config.toml
dataset = "photos of plants and fungi (iNaturalist)"
norm_position = "pre"
mlp_ratio = 4
qk_norm = true
tie_embeddings = false
eps = 1e-08
max_precond_dim = 1536
batch_size = 128
final_lr_fraction = 0.01
weight_decay = 0.03
Rows from block 4, named by matrix and row number. Rows with one number belong to one attention dimension. Each number is 128 + 24 x the weight over its row's rms, rounded and kept within 0 to 255. All counts start at 0. After the name is the row's rms in percent of the matrix's.
# v: attention query, key and value (stacked) (model.blocks.4.attn.qkv.weight, 768x256, the v third), inputs 128-255
# proj: attention output (model.blocks.4.attn.proj.weight, 256x256, transposed), outputs 128-255
v.98 093 [ 95  66 112 122 101 113 139 106 111 163 139 131 127 135 147 167 129 121 112 117 140 125 163 163 127  95 138 113 112  89 109 117  96 175  97 140 129 139 125 125 130 114 123 212  98 118 110 148 135 128 110 118 140 129 133 168  93 123 152 165  69 133 107 144 176 117 139 117 131 138 162 121 112 119 128 119 144 140 110 128 151 134 138 134 105 142 141 145  78 118 119 136 134 113  76 130 134 145 142 172 124 143 152 125 141 142 156 167 125 122  93  97 163 151 145 101 130 131 124 148 194 114 135 126 121 100 124  95]
v.99 092 [142 155 139  96 123 106 147 119 112 128 112 108  89  91  76 159 109  81  40 153 147 146 198 129 148 122  84  89 135 145 136  98  81  94 116 170 145 105 136 118 156 131  65 155 129 134 139 161 152 162 136 129 116 150 128 108 143 129 163 102 160 152 109 167 145 137 131 127 144 109 118 111 123 151 157 171  95 151 119 113 100  71 139 118 135  99 158 139 155 113 118 153  95 154 144 148 117 139 153 132 110  97 113 167 124 126 120 114 104 106 116 114 114 125 132 107 152 105 120 135  98 111 131 145 107  97 146 122]
v.100 098 [136 119 111 115  76 133 114 145  97 118 130  99 158 165 155 142  87  84  94  87  63 161 128  97 128  97 146 143 131 144 135 110 128 109 108 138  87 117 140 112 156 108 140 168 122 103 112 134 104 145 128 123 147 123 128 150 117 109 148 131 141 146 131 142 145 134 110 124 119 156 108 124 137 112 137 161 133 110 171  81  88 155 104 146  92 169 163 136 123 108 152 104 139 117 143 147 122 113 113 160 126 118 160 185 139 134 134 158 175 142 150 116 153 117 151 133 119 173 146 128 150  85 139  93 151 139 106 158]
v.101 089 [169 138 106 136 130  78 116 155 109 110 131 147 127 131 100 165 123 110 115 133 157 117 144 112 148 132 149 104 119 100 106 102  93 110 170 105  76 119 142 102  94  98 138 117 135 136 159 126  96 138 106 134 157 138  97 118 148 107 136 130 117  87 127 163 138  94 124 125 125  91 144 129  99 146 131 163 129  86 142 158 118 117 138 117 131 145 100 126 136 111 123 113 153 168 150 124 146 119 107 122 152 147 166 157  90 163 160 113  66 164  92 146 127  78 124 153 154 150  81  98 145 147 177 104 130 120 135 114]
v.102 102 [121 153  90 134 113 111 122 113 143 154 160 123 134 140 106 142 130 100 139 134 147 118 134 107  80 157 107 156 117 138 130 129 104 102 125 152 104 146 131 111 124 153 138 157 137 108 167 135 139 119 147 131 139 119  90 123 129  81  76 162 144 127 127 137 137 136 120 188 152 138 144 124 138 115 120 142 172 140 166 123 135 111 135  84 110  62 181 112 103 141 147 146 149 119 168 151  97 121  97 142 119 126 119 152  98 122 126 170  99 107 114 119 126 141 138 131  70 109 143 131 119 140 117 139 138  92 164  77]
v.103 103 [ 99 113 157 179 146 149  89 127 176  67 149 127 124 132 130 122 123 112 163 114 115 131 132  84 114 110 135 145 135 163 139 135 111 123 118 147 154 123 124  87 131 131 144 128 149 106 136  78 117 141 103 151 162 119 105 139 132 135 135 126 178 137  95 142 148 115 119 166 176 132 138 141 103 139 106 130 140 164 130  75 134 118 111 157 131 134 111 100 160 164 143 142 130 181 108 119 144 143  98 106 149  99 132 103 132 175 121 139  95 164 138  99 143 141 172 103 106  82 108 132 169 132 137 131 111 131 158 153]
v.104 106 [126 130 107 148 160 115 142 151 111 119 134 134 101 155 178  98 125 135 157 120 119  87  99  99 101 122  91  79 142 126 159 135 148 191  97 126 127 160  89  83 119 111 139 133 112 151  83 145  99 118 119  84 149  83 116 121 160 130 139 130 130 112 134 124 124 118 158  97 106 133 102 152 104 175 150 113 122 102 141 139 146 132 130 105 154 135 142 102 119 195  96 113 127 111 146 132 105 110 159  93 132 104  97 132 140 133 121 134 142 134 115 126 157 134 123 123 126 126 112 121 152 115 136 117 161  99 200 112]
v.105 102 [123 140  85 127  88 149 153 109 109 124 127 127 164 141 112 212 157 103 151 130  83 117 148 161 108 158 127 151 108 130 150 141  97 100 129  98 113 136 175 150 126 163  83 124  95 151 155 173  95 112  98 123 128 147 125  94 125 105 149 124 127 157 150  99 112 129 145 132 114 113 126  93 105 120 117 103 159 149  99  94 131 110 147 143 100 110 124 131 104 163 115 144 157 141  84 131 118  99 124 151 140 120 100 116 129 145 135 176 111 130 128 129 115 149 113 117 144 162  83 147 138 124 106 146 161 150 105 137]
v.106 098 [141 115  99  61 118 174 140 158 134 135 131 131 128 128 117 173 114 132 142 142 153 131 135 112 166 106 143 173 101 124 180 122 141 109 113 115 130 138 106 116 129 109 116 128 179 117 143 100 108 154 179 148 169 119 201 144 101 132 128 153 152 107 132  67 136 125 136 163 108 113 119 104 108 109 152 132 154  92 134 112 142 101  97 106 142 142 115 158 102 161  73 112  87 130 101 156 142 158 123 157 137  94 118 130 121 113 126 116 120 188 132 138 133 122 109 146 141 106 146 126 142 159 116 141 107  93 140  99]
v.107 097 [115  90 144 156  88 152 116 125 149 115 125 139 160 131 145  48 148 126 113 159 145 118 180 109 125 125 166 145 120  55 121 167 126 125 129 118 110 139 111 119 167 118 129 100 114  98 145 113 140 118  82 150 127 132 147 123 133  93 157 124 142 152 151 109  90 104 132 122 140 121 139 107 137 138  98 150 162 102  91  87  97 133 148 133  75 154 109 106 126 121 123 100 115 129 115  96 149 175 143  74 101 146 136 109 128 108 108 143 124 167 149 148 176 130 135 125 128 122 110 138 113 107 128 134 118  99  93  89]
v.108 096 [140 136 146 118  98 154 131 134 153 138 140  99  83 135 161 117 131 143 133 111 112  91 109  70 115 149 132  95  65  85 147 139 155  81 159 109 138  85 144 151 113 167 113 140 148 129  73  82 127 155 137 108 121 100 154 113  99 132 136 176 120 128 124 149 145 142 148 129 123 127 151 116 153 115 110 123 121 133 134 130 148 110 139  85 162 160 117 146 105 115 108 158 107 101 104 120 147 120 137 141 118 104 143 143 163 126 197 137 112 112  87 163 108 148 138 116  88 147  93 113 132 115 114 144 146 150 100 156]
v.109 098 [101 171 127 114 113 106 124 138 135 145 146 110 138 103 134 102  90 113 115 147  90 139 102  78 103 148 113 105 131 156 122 126 161 122 144 153 107 132 125  76 137  92  98 145  90 141 120 123 141 132 103  80 124  99 137 122 143 173 113 111 146  83 105 112 134 118 128 113 151 118 132 113 102 120 119 111  79 131 149 104 134 138 133 148 134 168 104 103 115  79 174 142 100 117 127 102  78 107 104  85 132 157 114 121 178 112  95 113  95 140 156 147 108 105 105 109 136 104 164 116  94  89 154  66  82  98  98 129]
v.110 100 [165 128 138  96 136 134 125  95 124 122 115 155  77 150 129 119 123 144 161 112  72 148 117 105  84 175 158 101 154 155 144 160 159 123 113 156 101 153 129 134 154 133 118 141 121  80 138 149 124 159 149 149  82 116 145 128 131  87 150 100 136 138 101 134 167 177 147  94 164 145 103 141 113 117 125 111 119 100 149  90 131 104 118 114 137 116 123 134 111 115 172 109 135 136 152 149 114 142 131  87 117 115 159 132 166 125 139 141 148  92 106  76 139 125  78 119  88  99 108 130 112  78  98  96 167 132 136 149]
v.111 095 [131 168 112 159 123 109 106 129 125 132 119 103 135 141 121 149 116 115 121 134 144 115 181 170 133 114 115 106 151 119 102  75 101 101 109 111 137 133 101  80 152 147  86 124 147 113 117  88 159 132 156 152 159 119 106 157  97 112 139 135 146  85 117 168 138 139 129 114 103 149  85 132  85 119 129 146 163 144 124 127 140 136  99 140 162 121 154  88 123 145 145 123 124 152 112  56 125 137 132 141 132 135 125 162  76 121 110 139 140  93 122 135 119 107 111  89 179 105 145 145 130 147 114 103 101 143  86  93]
v.112 096 [161 139 131 123 167 145 128 134 196 131  99 104 121 155 134 121 156 129 170 115 166 100 145 109 117  93 110  71  89 127 127 131  78 133 117 145 148 113  90 155  92 129 169 135 116 127  79 135 130 109 116 108 132 143  89 172 135 131 139  91 175 118 105 133 161 113 174 106 128 102 142 101 138 104 123 135 148 122  98 145 105 109 148 163 115 131 144 173 103 129  97 139 146 120 127 108 104 119 166 111 132 120 131 136 136  98 139 122 106 157 108 169  94 111 115 138 102 121 172  58 158 128 100 133  84 124 137  89]
v.113 092 [ 99 148 155 111 178  99 132 113 110 128  94 134 110 112  84 166 113 175 184 123 143  77 150 110 166 123  95 106 137 151 123 142 116 135 113 128 167 119  94 108 130 121 127 146 135 113 126  97 130 130 125 154 144 172 147 121 152 114 138  90 148 151 144  96 123 126 145 131 133 174 152 123 134 123 136 107 119 164 115  79 148 124 118 153  98  62 136 140 124 139  99 166 128  93 141 153 166 126 115 118 109 148 127 130 135 137 146 148 132 114 144  84 134 151 148 144 143 111 126 138  96 126 139 108 136 114  72 133]
v.114 105 [137 123 120 125 136 132 132 120 108  95 128 113  98 146  85 102 117  74 135 116 133 125 115 161 114 103 157 114 116  97 131 156 108 155 145 142 121 120 108 127 123  74 145 165 128 153 149 103 109 174 179 151 130 116 129 144  97 103 128 119 126 122 176 142 132 118 148 109 160 145 130 108 105 151 157  84 110 119 121 186 138 114 125 144 111  96 116 143 102 117 155  80 126 132 181 131  82 124 114 131 111 148 104 110 117 101 159  75 160 160 106 149 125 107 138 119 166  82 120 137 151 124 103  87 153 121 172 142]
v.115 097 [182 136  96 107 104 119 118 135 117 159 120 116 150 119 150 126 129 143 114 139 139  99 122 134 110 133 101 157 150 103 121 166 158 101 159 150 115 109 144 137 100 136 111 118 161 126 133 139 128 143 177 150 134 101  81 137  94 166  93 115 142 144 119 121  96 138 134 111 114 119 130  79  96 153 126 134  93 130 121  99 126 175  82 132 126 118 114 106 128 168 147 153 145 126 175  71 114 152 155 138  85 117 123 173 133 143 113 130 153 156 145 158 119 152 127 168 171 110  88 143 122 160 177 100 136 106 132 108]
v.116 090 [ 99 132 179 115 113 158 123 107 128 108 140 121 109  90 138 133 147 140 128 101 134  92 132 131 145 136 134 140 136  75 140 127 122 125 113 102 134 146 116 126 153 153 108 127 146 130  91 106 161 126 147 124 110 156  95 110 154 126 145 139 135 129 121 177 127 162 116 145 133 144 110 133 133 110 114 102 129 132  76 167 115 146 143 137 153  94 115 116 153 127  94 138 135 129 147 146 121 106 127  82 115  94 124 174 103 137 171 147 125 123 159 134 143 124 183  48 111 102 112 127 105 110 131 109 102  85 150 123]
v.117 097 [109 145 121 138 130 161 136 102 155 142 129 141 149 193 130 137 155 134 124 132 162 138  92  89  95 140 127 148 151 111 134 130 162 110  87 153  89 118 106 183 111 159 114 137 115 176  94 139  64 127 135 143 128 127 148 156 138 156 115 129 115 147 115  99 116 169 134 140 126 145 158  87 113 109 107 114 124 114 152 137 129 144 127 120 136 162 134 126 133 125 122 152  99  81 109 197 137 116 157 130  99 117 128 152 119 131 118 173 133 126 137 119  85  97 149  83 135 112 166 115 161 145 116 108  80 112 112 146]
v.118 097 [150 102 119 132 119 146 138 115 117 179 160 145 154 147 113 125  93 142 125 154 128 101 157 154  69 122 125 140 109 158 130 131 138 121 143 111 121 142 132 144 105 106 140 157 165 122 154 135 108 145 150 157 122 124 126 147 125 134 131 139 148 140 133 153 184 103  99  96 144 135  86 109 154 123 163 130 108 171 140 162 147  65 110 145 114 124 180 127 143 148 114 139 129 132 142 109 100 150 173 125 152  69 109 102 130 123 145 124 118  69 119 124 135 108 138 129 106 146 144 110  93 124 117 119 131 109 120 100]
v.119 091 [163  83 133 124 113 126 121 104 161  99 117 136 142 142 116 127  99 144 126 132  90 115  98 115 106 109 150 132 133 180 127 179 143 110 144  79 120 120 118 152 187 121 110  85 184 112 105 132 127 106 130 112 134  99  90 127 117 111 142  93 125 136 142 153 122 105 105 138 110 117 145 116 124 162 132 142 111 171 105 185 155 149 136  99  74 146 132 175 132 141 168 110 152 103 138 127 100 122  94  98  80  79 149 162 108 125 134 152  87 135 123 127 146 115 118 148 122 142 130 148 113 110 164 107 105 170 151 124]
v.120 094 [107  98 132 142  95 125 137 178 123 113 144 190 144  99 147 119 127 122 129 141 144 129 111 197 141 133 125 145  80 167 134 117  94 148 102  83  98 138 165 142 133 118 129 183 133 131 137 146 108 181  87 107 125 138 173  90 126 116 113 131 162  97 126 106 103 189 125 127 154 117 147 144 134 100 123 134 131 147 149 157  92 132 139  91 131 125 118 100 117 126 129 119 110 121 135  77 105 138 116 119 152 145 121 118 160 139 151 110 192 154 100 150 122 143 102 100  94 133 125 136 162 136 125 117 119 123 131 120]
v.121 105 [107 102 165 147 119 154 132 149 128 139 140  83 129 152 112 132 136 132 147  94 155 129 120 103 131 150 150 140 104 112  63 133 140 106 165 163 113  88 137 180 130 140 115 124 156 141 110 147 134 136 147 114 162 116 116 132 130  93  96 163 126 136 152  97  84 118 111 110 117 117 172 106 111 160 150 146 122 135 138 168 138  71 116 102 103 130 134 132 124 139  99 139  85 140 125 153 114 152 135 104 108  99 126 126 144  87 149 142 105 146 135 157  69 147 150 180 130 109  82 136 147 148 138 124 133 125 111  86]
v.122 096 [132 101 118 155 146 159 149 150  99 106 177 120  94 136 129 101 129 109  79 160 141 129 129  85 108 180 133  82 149 141  95 125 167 103 110  90 164 146 134 137 143 103 121 113 100 154 163 109 153 119 155 124 118 119 158 146 100 163 118 114 141 155 118 130 104 143 171 178 133 139 113 134 114  75 134 113 145 134 117 147 114 115 137 172 114 138 157 100  92  99 168 126 157 131 127 133 170 130 177 157 133 168 140 109 135 117 131 142 157 126 134 138  66 154  99 140 109 125 157 138 131 122 100 101 134 150 136 154]
v.123 091 [149 114 133 116  93 131 154 142 126 140 139 160 127 146 136 107  98 136 161 166 144 163 151 123 105 147 133 140 132 147 110 150 135 153 123  88  94 178  89 130 108  98 130 121 116 113 139 141 156 169 171 117 100 114 143 148 104 102 118 121 149 134 147 151 139 137 138 149 145 124 161  68 145  90  91  81 138 110 130 126 136 140 139  83 171 145 148 129 151 113 126 128 110 119 102 119 149 171 110 131 156 163 143  77  30 108 160 139 155  95 111 126 139 166 119 145 121 118 135 142 149 121 115 175 141 127 133 165]
v.124 097 [127 142 151 117 139 144 103 136 128 119  59 119 117 111 145 155 120 132 111 152 115 112 143  91 137 126 154 120 123 151 115 119 125 134 118 115 152  89 167 137 137 150 115  97 132 125 132 136 155 161 145 115 137 118 154 131 116  99 126 132 131 107 144 117 123 131  90 131 134 114 180  87 161 103 172  71 133 127  86 161 141 157 141 158 151 137 131 110 120 154 114 104  96 135  99 123 168 115 172 110 135 130  89 107  94 128 117 129  64 142 117  97 148 127 177 134 118  79  80  90 136 136  75 158 146 102 177 129]
proj.98 096 [123 152 133 113 158 159  93 154 133 103 109 121 143 114 105 117 136 132 117 175  98 154 143 118 110 142 129 160 113 118 141 166 137  81 146 106  96 161  97 131 113 130 122 122 134 118 159 108 162  93 137 172 110 151 133 112 146 121 129  95 117 107 110 125 159  99 140 121 108 144 152 106 165 147  95 118 102 152  97 148 141 100 134 124  96 121 144 122 162 139 149  99 137 168  95 129 107 146 116 117 109 168 148 139 118 106 174 110 164  88 166 106  97 134 132 134 142 101 130 174  79 151 132 133 132 172 102 108]
proj.99 095 [128 166 126 163 144 138 112 107 107 102 110 140 137 152 137 100 152 124 177 117 120  96 118 115 132 115 127 131 134 169 104 110 123 129 114 115  90 114 129 109 149 116 120 141 120 102 157 108 107 120 144 158 142 144 142 142 117 141 135 117 132  99  79 135 117 128 151 131 139 180 130 132 155 127 140 146 142 161 139 147  89 198 135 104 113 154  73 129 133 106 109 187 118 126 103 128 109 163 146 127 129 125 164 106 111 120 132 103 170 154 138 164 154 145 148  88 114  90 141  82 164 135 122 109  99 180 105 104]
proj.100 100 [143 154 143 139 125 131 149 159 113 134 124 139 112 131 135 103 169 172 134 136 137 104 117 132  97 146 127  80 141 132 136 163 153 126 145 118 130 101 134 145 147 128 132 110 128 153 160 150 152 125 116 103 155 153 118 116 117 181 135 165 158  87 122 103  94 115 136 117 150 105 123  93 151  98 133 120  88 125 120 133 147 108 136 108 194  94 123 120 174 134 142 136 151 137 105 103 139 120 129 105 150 113 126 106 140 154 166 139  82 156 125  92 122 132 120 131 107  77 135 139 119  71 119 162 168 131 101  76]
proj.101 101 [158 137  96 116 143 152 160 147 182 172 109 117 149 131 141 124 157 138 149  85 142 141 119  98  97 100 131 131 157 176 147  90 157 127 130 134 131 114 143 143 175 151 128 120 111 118 126 166 133 119 125 143  94 113 123  89 142 150  87  96 136 144  93 113 130 140 154 135  95 162 113 141 165 131 120 108 106 172 113 126 131 122 105 114 125 140 162 144 153 135 125 103 166 146 117 139  87  97 130 129  70 156 116 123 132 135 111 103 172  75 154 173 110 143 132 148 145 140 133 149 142 146 156 127 125 127  83  99]
proj.102 102 [117 120 125 156 148 109 113 104  99 146 125 124 123 127 136 169 102 135 172 113  79 159 145 150 153 110 111 146 140 135  83 108 156 136 138  98 140 146 142  84 138 128 143 101 172 111 107 107 128 153 123 135  90 146 144 144 163 125 180  88 149 121 150 119 118 158 121  98 111 163  73 105 141 119 130 129  68 133 107 148 113 133 103 141 140 132 115 158 126 114 156 101 137 135 101 114 143 145 126 155  92 108 130 177 125 113 128 110 135 124  84 148 109 149 140 103 147 195  98 137 114 128 111 113 122 152 121 179]
proj.103 107 [178  96 135 116 110 145 143 104 132 180 159 174 132 147 128 106 115 116 132  91 134 166 126 155 167 149 151 121  80 168 140  89 143 121 145 124  94 103 149 151 112 167 126 137 143 144 133 140 127 172 105 115 103 119 163 106 167 123  86 124 111 139 147 153 131 131 100 114  90 160  97 128 118 117 146 131 135 114  92 172  85 190 151  95 150  81 148 135 143 107 155 135 110 124 142 110 128  98 114 148 142 138 134 130 126  86 129 144 138  70 106 122 103  93 121  66 130 158 205 121 101 148 101 128 135 117 157 109]
proj.104 106 [143  87 165 134 133 154 132 154 144 138 133 145 165 125  91 111 108 122  87 161 154 138 135 124 120  71 170 101 170 129 118 116 105 117 142 117 135 110 145 130 140 122 130 125 131 111 126 134 144  96 137 128 143 172  95 130 116  86 154 107 117 132 140 122 153 110 115 144 140 142 123 113 148 108 136 142 145 132 136 100 149 119 124 124  67 163 119 112  67 118 165 111 140 112 114  98 146 127  80 104 126 149 130 122 127 156 132 131 126 133 168 114 123 107 100  89 138 139 125 107 120 135 145 146 122 130  69 152]
proj.105 099 [168 137  99 125 135 147 105 137 113 121 108  90 115 200 142 123 114  96 131 173 152 104 119 140 123 148 112 121 116 117 124 116 147 132 132 125 157 115 131 127 128 117 113  92 183 174 149 102 104  97 158 138  97 157  86 112 197 164 134 119 107 161 113 185  93 104 130 156 132 143 118 140 151  97 154 121 151 110 121 129 105 142 145 114 120 151 115 105 154 125 114 158 149  94 140 113 144 168 160 107  47 128 140 130 113 140  97 127 140 113  94 114 121 132 148 212 150 144 138  82 151 138 133 117  88 114 137 153]
proj.106 106 [148 139 133 139 147 161 117 149 140 116 149 130 137 111 115  82 109 136 128 139 118 109 133 133 165 122 138 116 136 142 147  96 126 118 133 117  88 134  81 136 116 115 162 133  88 114 118 154 142 179 124 145 102 124 120 172 107 158 121 136 112 122 141 141 121 142 119 115 171 118 186 136 151 107 134 156 108 161 136 132  66 137 160 146 136 159 158 117 189 116 171 165 131 147 147 153 122 133 175 145 125 150 124 130 131 134 118  87 107  99 107  88 107 145 159  91 119 157  82 151  61 111 141 182 116 151 118 137]
proj.107 103 [141 153 119 159 159  94 147 118 103 154 116 144 108 106 109 171 106  69 146 109 133 158  93 133 136 113 119 126 150 189 126 127 128 121 162 164 115 125 126 124 148 135 133 105  94 110 127 107  97 134 134 103 127 122 140 120 128 131 119  78 111 127 106 139 111 102 129 154 118 166 168 144 135 145 115 126 121 184 129 121 129 109 148 139 131 148 106 137 122 149 131 129 113 127 115 141 174 112 128 186 124 118 140 120 133 128 111  89 156 117  93 145  94 106 139 175 110 140 139 141 176 160 155 126 131 171 175 107]
proj.108 095 [134  70 132 143 115 125 127 107 108 123 105 116 133 115 126 120 108 158  89 138 152 115 117 120 112 108 122 118 178 166  97  86  94 148 123 103  85 162  96 124 146 167 116 143 139 163 133 120 126 165 160 170  81  85 149 136 166 140 152 133 160 121 116 137 140 118  89 109 114 107 147 148 172 131 131 180 142 113 134 125 132 162 145 168 156 124 122 133 158  98 127 110 152 124 146 138 137  95 129  79 163 128 123  72  88 123 103 196  98 109 163 127 119  90 115 130 100 173 125 130  88 155 103 133 122 154 149  98]
proj.109 101 [139 116 150 145 110 130 174 124 167 118 167 178 120 149  72 154  91 174 141 137 136 128 156 170 137 130 162 118 145 160 162 138 121 154 147 110 173 131  56 171 109 163 178 142 132 139 139 112 123 144 136 117 169  83 134 136 126 109 138 165 106 124 134 116 160 111 108 147 156 132 109 142 164 115 122 104 125 124 146 125 122  80 107 146 131  99 126 129 132 130 118 124  94  77 112 169 140  72 113  87 159 113  86 155 156 137 128 142 161 160 142 117 148 151  99 107 107  90 116 151 157 101 119 171 136 158 149 105]
proj.110 106 [129 162 117 190  97 151 158 131  95 100 134 113 151  87 130 121  60  98 118 121 164 150 144 103 182 123 145 119 128 133 142 112 112 163 102 108 104 121 148  87 135 118 123 138 145 146 131 107  65 110 117 133 161 123 108 132 141 142 108 142 107 105 121 113 155 113 128 127 147  83  86 143 121 122  93 121 136 134 109 159 128 169 112 122 141 151 117 155 141 145 116  95 122 103 129  90 153  97 154 100 142 116 102 116 107 126  91 124 108 136 155 133 116 135 134 132 178 128 170 106 147 171 131 141 104 125 151 175]
proj.111 101 [146 107 124 134 117 163 147  81 112 150 113 126  65 104 162 146 122 153  98 131 111 131 129 132  76 116 183 136 119 129 167 162 124 102 112 126 109 114  79 141 139  97 111 133  86 184 139 133 151  86 156  84 101 122 152 114 111 163 138 146 157 140 109  86 138 118 117 121 137 121 212 119 167 142 110 133 108 162 130 121 123 166 131 105  85 136 109 126 101 122 141  99 137 140 160 123 113 128 116 129 115 133 136 100  98 130 134 113  85 166 112 103 152 114 154 179 135 150 109 141 136 144 126 138 120 126 141 135]
proj.112 100 [111 137  86  86 117  90 124 124 147 137 167 108 114 127 171 116 133 128 115 138  81 143 133 114 140 128 157 153 158 128 119 130 167 142 159 139 105 138 159 152 135 111 152 125 140 139 154 152 112 193 108 160  86 110 116 102 105  94 136 142 116 139 132 152 123 149 128 125 134 149 155 148 110 136 116 122 104 127 164 133 116 153 127 121 156 154 110 123 122 149  99 119 109 158 118  81 160 122 120 116 126 137 151  77 141 194 170 107 152 139 108 125 103  84 147 116 125  91 138 131 128 132 138 121 177 129 114 125]
proj.113 088 [134  79 122 143 104 143 129 139  95 104 141 145 178 117 129 126 148 132  77 151  93 145 131 108 115 101 161 150  97 107 127 106 144 132 141 133  90 149 128 131 181  90 140 126 143 134 142  97 138 110 125 106 124 119 123 146 108 176 132 176 101 136 123 142 136 121 119 136 125 117 158 169 105 125 115 185 149 109 118 140 104 146 147 161 150 163  95  96 147 107 137 123  92 156  91 111 113 116 177 159 124 123 139 112  98  92 105 149 140 138 118 153 108 146 113 133 163 150 102 142 162 130 143 112 130 164 119 166]
proj.114 108 [108 148 131 137 120 138 184 101 130  87 116 124 190  91 141 111  90 124 127 134 130 115 168 145 137 149  87 184 163 134 134 128 132  73 144 129 140 141 143 156 130 102 148  91 110 119  69 126 163 108  85 144 131 130 110 122 157  84 103 118 151 102 149 102 131 151 105 168 117 113 122 157 152 121 108 164 114 123 136 117 128  93 141 129 112 150 134 152  92 162 141 107 136 114 141 161 149 142 195 112 138 113 140 155 116 166 115 140  96 137 186 103  81 122 152 169 104 146 115 131 104 115 187 163 149 172 115 134]
proj.115 100 [139 115 136 154 149 148 184 155 124 137 108 125 101 127  95 122  99 143 154 128 151 156 151 120 169 107 138 162 124 127 137 120 112 126 109 157 159 137 158 132 128  91 131 135 111 118 105 145 145 130 121 139 138 143  92 141 143 105 121 119 113 116 186  88 127 109 115 107 137 130 132 125 144 158 123 111 127 132 171 150 151  74 131 147 141 117  99 120 167 111 136 139  98 107 125 150 119 116 128  86 156 131 132 136 141 128 135  70 108 109  73 154  87  85 162 130  54  77 161 136  91  69  97 138 126 110 165 141]
proj.116 093 [115 123 127 115 129 123 136 182 142 116 102 117 134 117  99 121 175 110 108 112 128 149 132 131 130 109 112  69 103 164 108 117 140  99 136 154 118 143 131  96 144 121 116 119 116 127 157 119 127 130  78 167 144 110 191  92 110 119 129 161 120 131  54 109 165 130 133 135 130 133 132  95 134 125 145 122 169 148 167 132 113  87 128 149  95 103 175 157 119 103 120 143 136  99 160 123  86 153 134 107 169 149 141 123 105 129  98 147 135 120 104 124 147 147 128 128 172 176 200  83 130 150 162 159 116 147  97 147]
proj.117 098 [124 117 118 148 128 161 150 141 108 106 118 131 167  99 120 110  86 141  89 123 120 108 128 140 125 149 139  97 124 108 127 125  84 171 116  99 162 162 136  85 123 103 152 106 151 101 134  85 147 136 136 143 113 155 158 145 127  97 115 156 150 114  98 133 142  76  94 114 147 146 146 136 142 172 131 172 116 119  97 133 132  89 146 126 124 133 166 147 110 138 129  77 102 123 135 153 152 138 174 143 164 124 124  91  98  91 134 170 156 140 106 120 137 173 123 132 112 123  68 134 122 156 138  80 122 140 149 118]
proj.118 096 [104 125 153  89 136 135 159 131 134 134 134  88  90 111 158 119 145  98 137 132  95 142  83 133 144 123 155 134 144 150 118  65  98 107 102  87 100 119 160  83 118 125 137 156  83 166 114 132 118 155 117 126  73 108 129 117 117 163 136 125 100  94 130 110 145 167 142  96 153 139 113 116 119 122  73 155 146  99 107 124  99 145 117 124 187 173 132 118 138 178 165 159 160  83 112 110  93 118 112  88 106 147 132 148 134 137  92 115  84 159 162  85 141 144 111 128 176 134 146 138 158 152 136 153 135 168 162 146]
proj.119 095 [142 128 129 152  85 101 125 135 130 117 129 127 139 123 145 120 162 105 151 108 144 160 152 159 150 142 152 121 147 132 131 147 102 144  77 123 140 103 176  93 127 112 134 154 114 124 182 135 114 120 157 145 149 118 154 118 128 113 141 119 113 156 168 147 117 168 173 110 136 119 120 146 140 132 116  95 105 105 147 105 104 111 131 125 122 118 100 116  83 136 112 125  97 133 136 129 119 115 103 136 136 154 134 123 121  85 127 135 115 132 120 128 126 115 141  96 119 118 149 115 147 112  97 169 137  98 150 178]
proj.120 093 [159 175 132 134 184 147 121  93 173 132 138  75 153  81 133 129 135 118 125  75 129 152 165  72 106 128 118 146 171 150 111  85 119 115 166 136 158 107 138 116 128 206 122 143 129 147 108 127 141 102 132 130 113 138 100 148 127 161 151 127 150 106 141 129 173 119 114  99  90 130  96 144 131 166 169 127 112  91 135 105 155 118 128 110 146 101  91 132 137 118 103 158 175 133 108 124 121 142 127 139 117 129 130 130 106 146  74 189  94 143 150 155 138 121 114 165 175 140 139 131 106 114 158 136 135  84 107 111]
proj.121 107 [101 131  96 139 144 104 172 125 108 137 120 127 131 170  79 124 131 182 138 148 139 148  71 139 132 126  90 134 132 123 132 126  90 148 153 135 134 191 153 120 148 158 152 105 112 130 112 131 137 139 128 149  93 122 112 102 123 110 131 115 159 129  92 119 122 123 150 110 121 123 136 133 150 110 121 115  98 119 122  88  59 127 135 132 112 146 127 131 182 112 110 119 133  85 156 143 139 139 129 160 158 114 146 115 119 131 113 127 153 131 118 132 108 100 120 159 109 148 158 143  34  97 143 139 137 117 160 152]
proj.122 095 [116 155 120 113  97 136 117 126  84 131 107 117 132  95 149 170 137 129  88  92 157  88 154 135 137 146 104 158 105 119 119 126 141 126 142 158 162 133 124 117 103 135 120 138 132  96 117 112  75 103 101 113 157  88 121 147 156 132  95 129 150 103 160 121 136 113  87  89 133 129 121 108 142 141 147 155 120 169 127 120 120 123 119 108 140 164 109 142 138 157 133 146 117 183 150  98 118 120 104 168 112  89 118 127 115 132 151 121 106 128 123 115 134 127 155 154 155  88 142 162 160 107 147 120 127 148 127 149]
proj.123 096 [126 126 110 129 144 140 112 120 106 123 157 137 131 104 145 166 162 147 118 145  93  90 145 157 139 120 150 121 144 107 156 139 102 122 157 134 142  99 141 138 129 138 136 134 146 161 162 135 152 109 102 106 148  97 103 133 104 154 160 123 101  84 168 125  97 127 155 146 105  84 127 127 132 121 171 214 121 130 135 153 134 129 139 112 126 122 103 126 112 116 112 121 129  97 152 124 137 116 128 161 101 126 156 194 187 135  82 107  93  99 133 120  77 116 125 139 102 142  87 111  91 116 137 127 119 119 111  72]
proj.124 094 [127 119 146 112  97 155 113 121 121 126 125 114 149 151 113 112 134 122 148  98 132 140 138 133 130 107 140 157 140 143 129 111 125 107 142 134 114 110 123 143 162  93 123 179  95 104 136 175 130  92 136 146 104 121 126 137 114 109 120 108 139 151 101 160 106 142 128 136 142 151 156 130 117 145 125 132 111 161 169 120 125 137 130 110  92 119  80 149 153 142 128 118  89 110 164 159  69 115 122 145 122  74 179 168 148 177 105 129 160 129 145 145  80  87 116 121 126 162 122 113 113  64 131 147 120 163 146 138]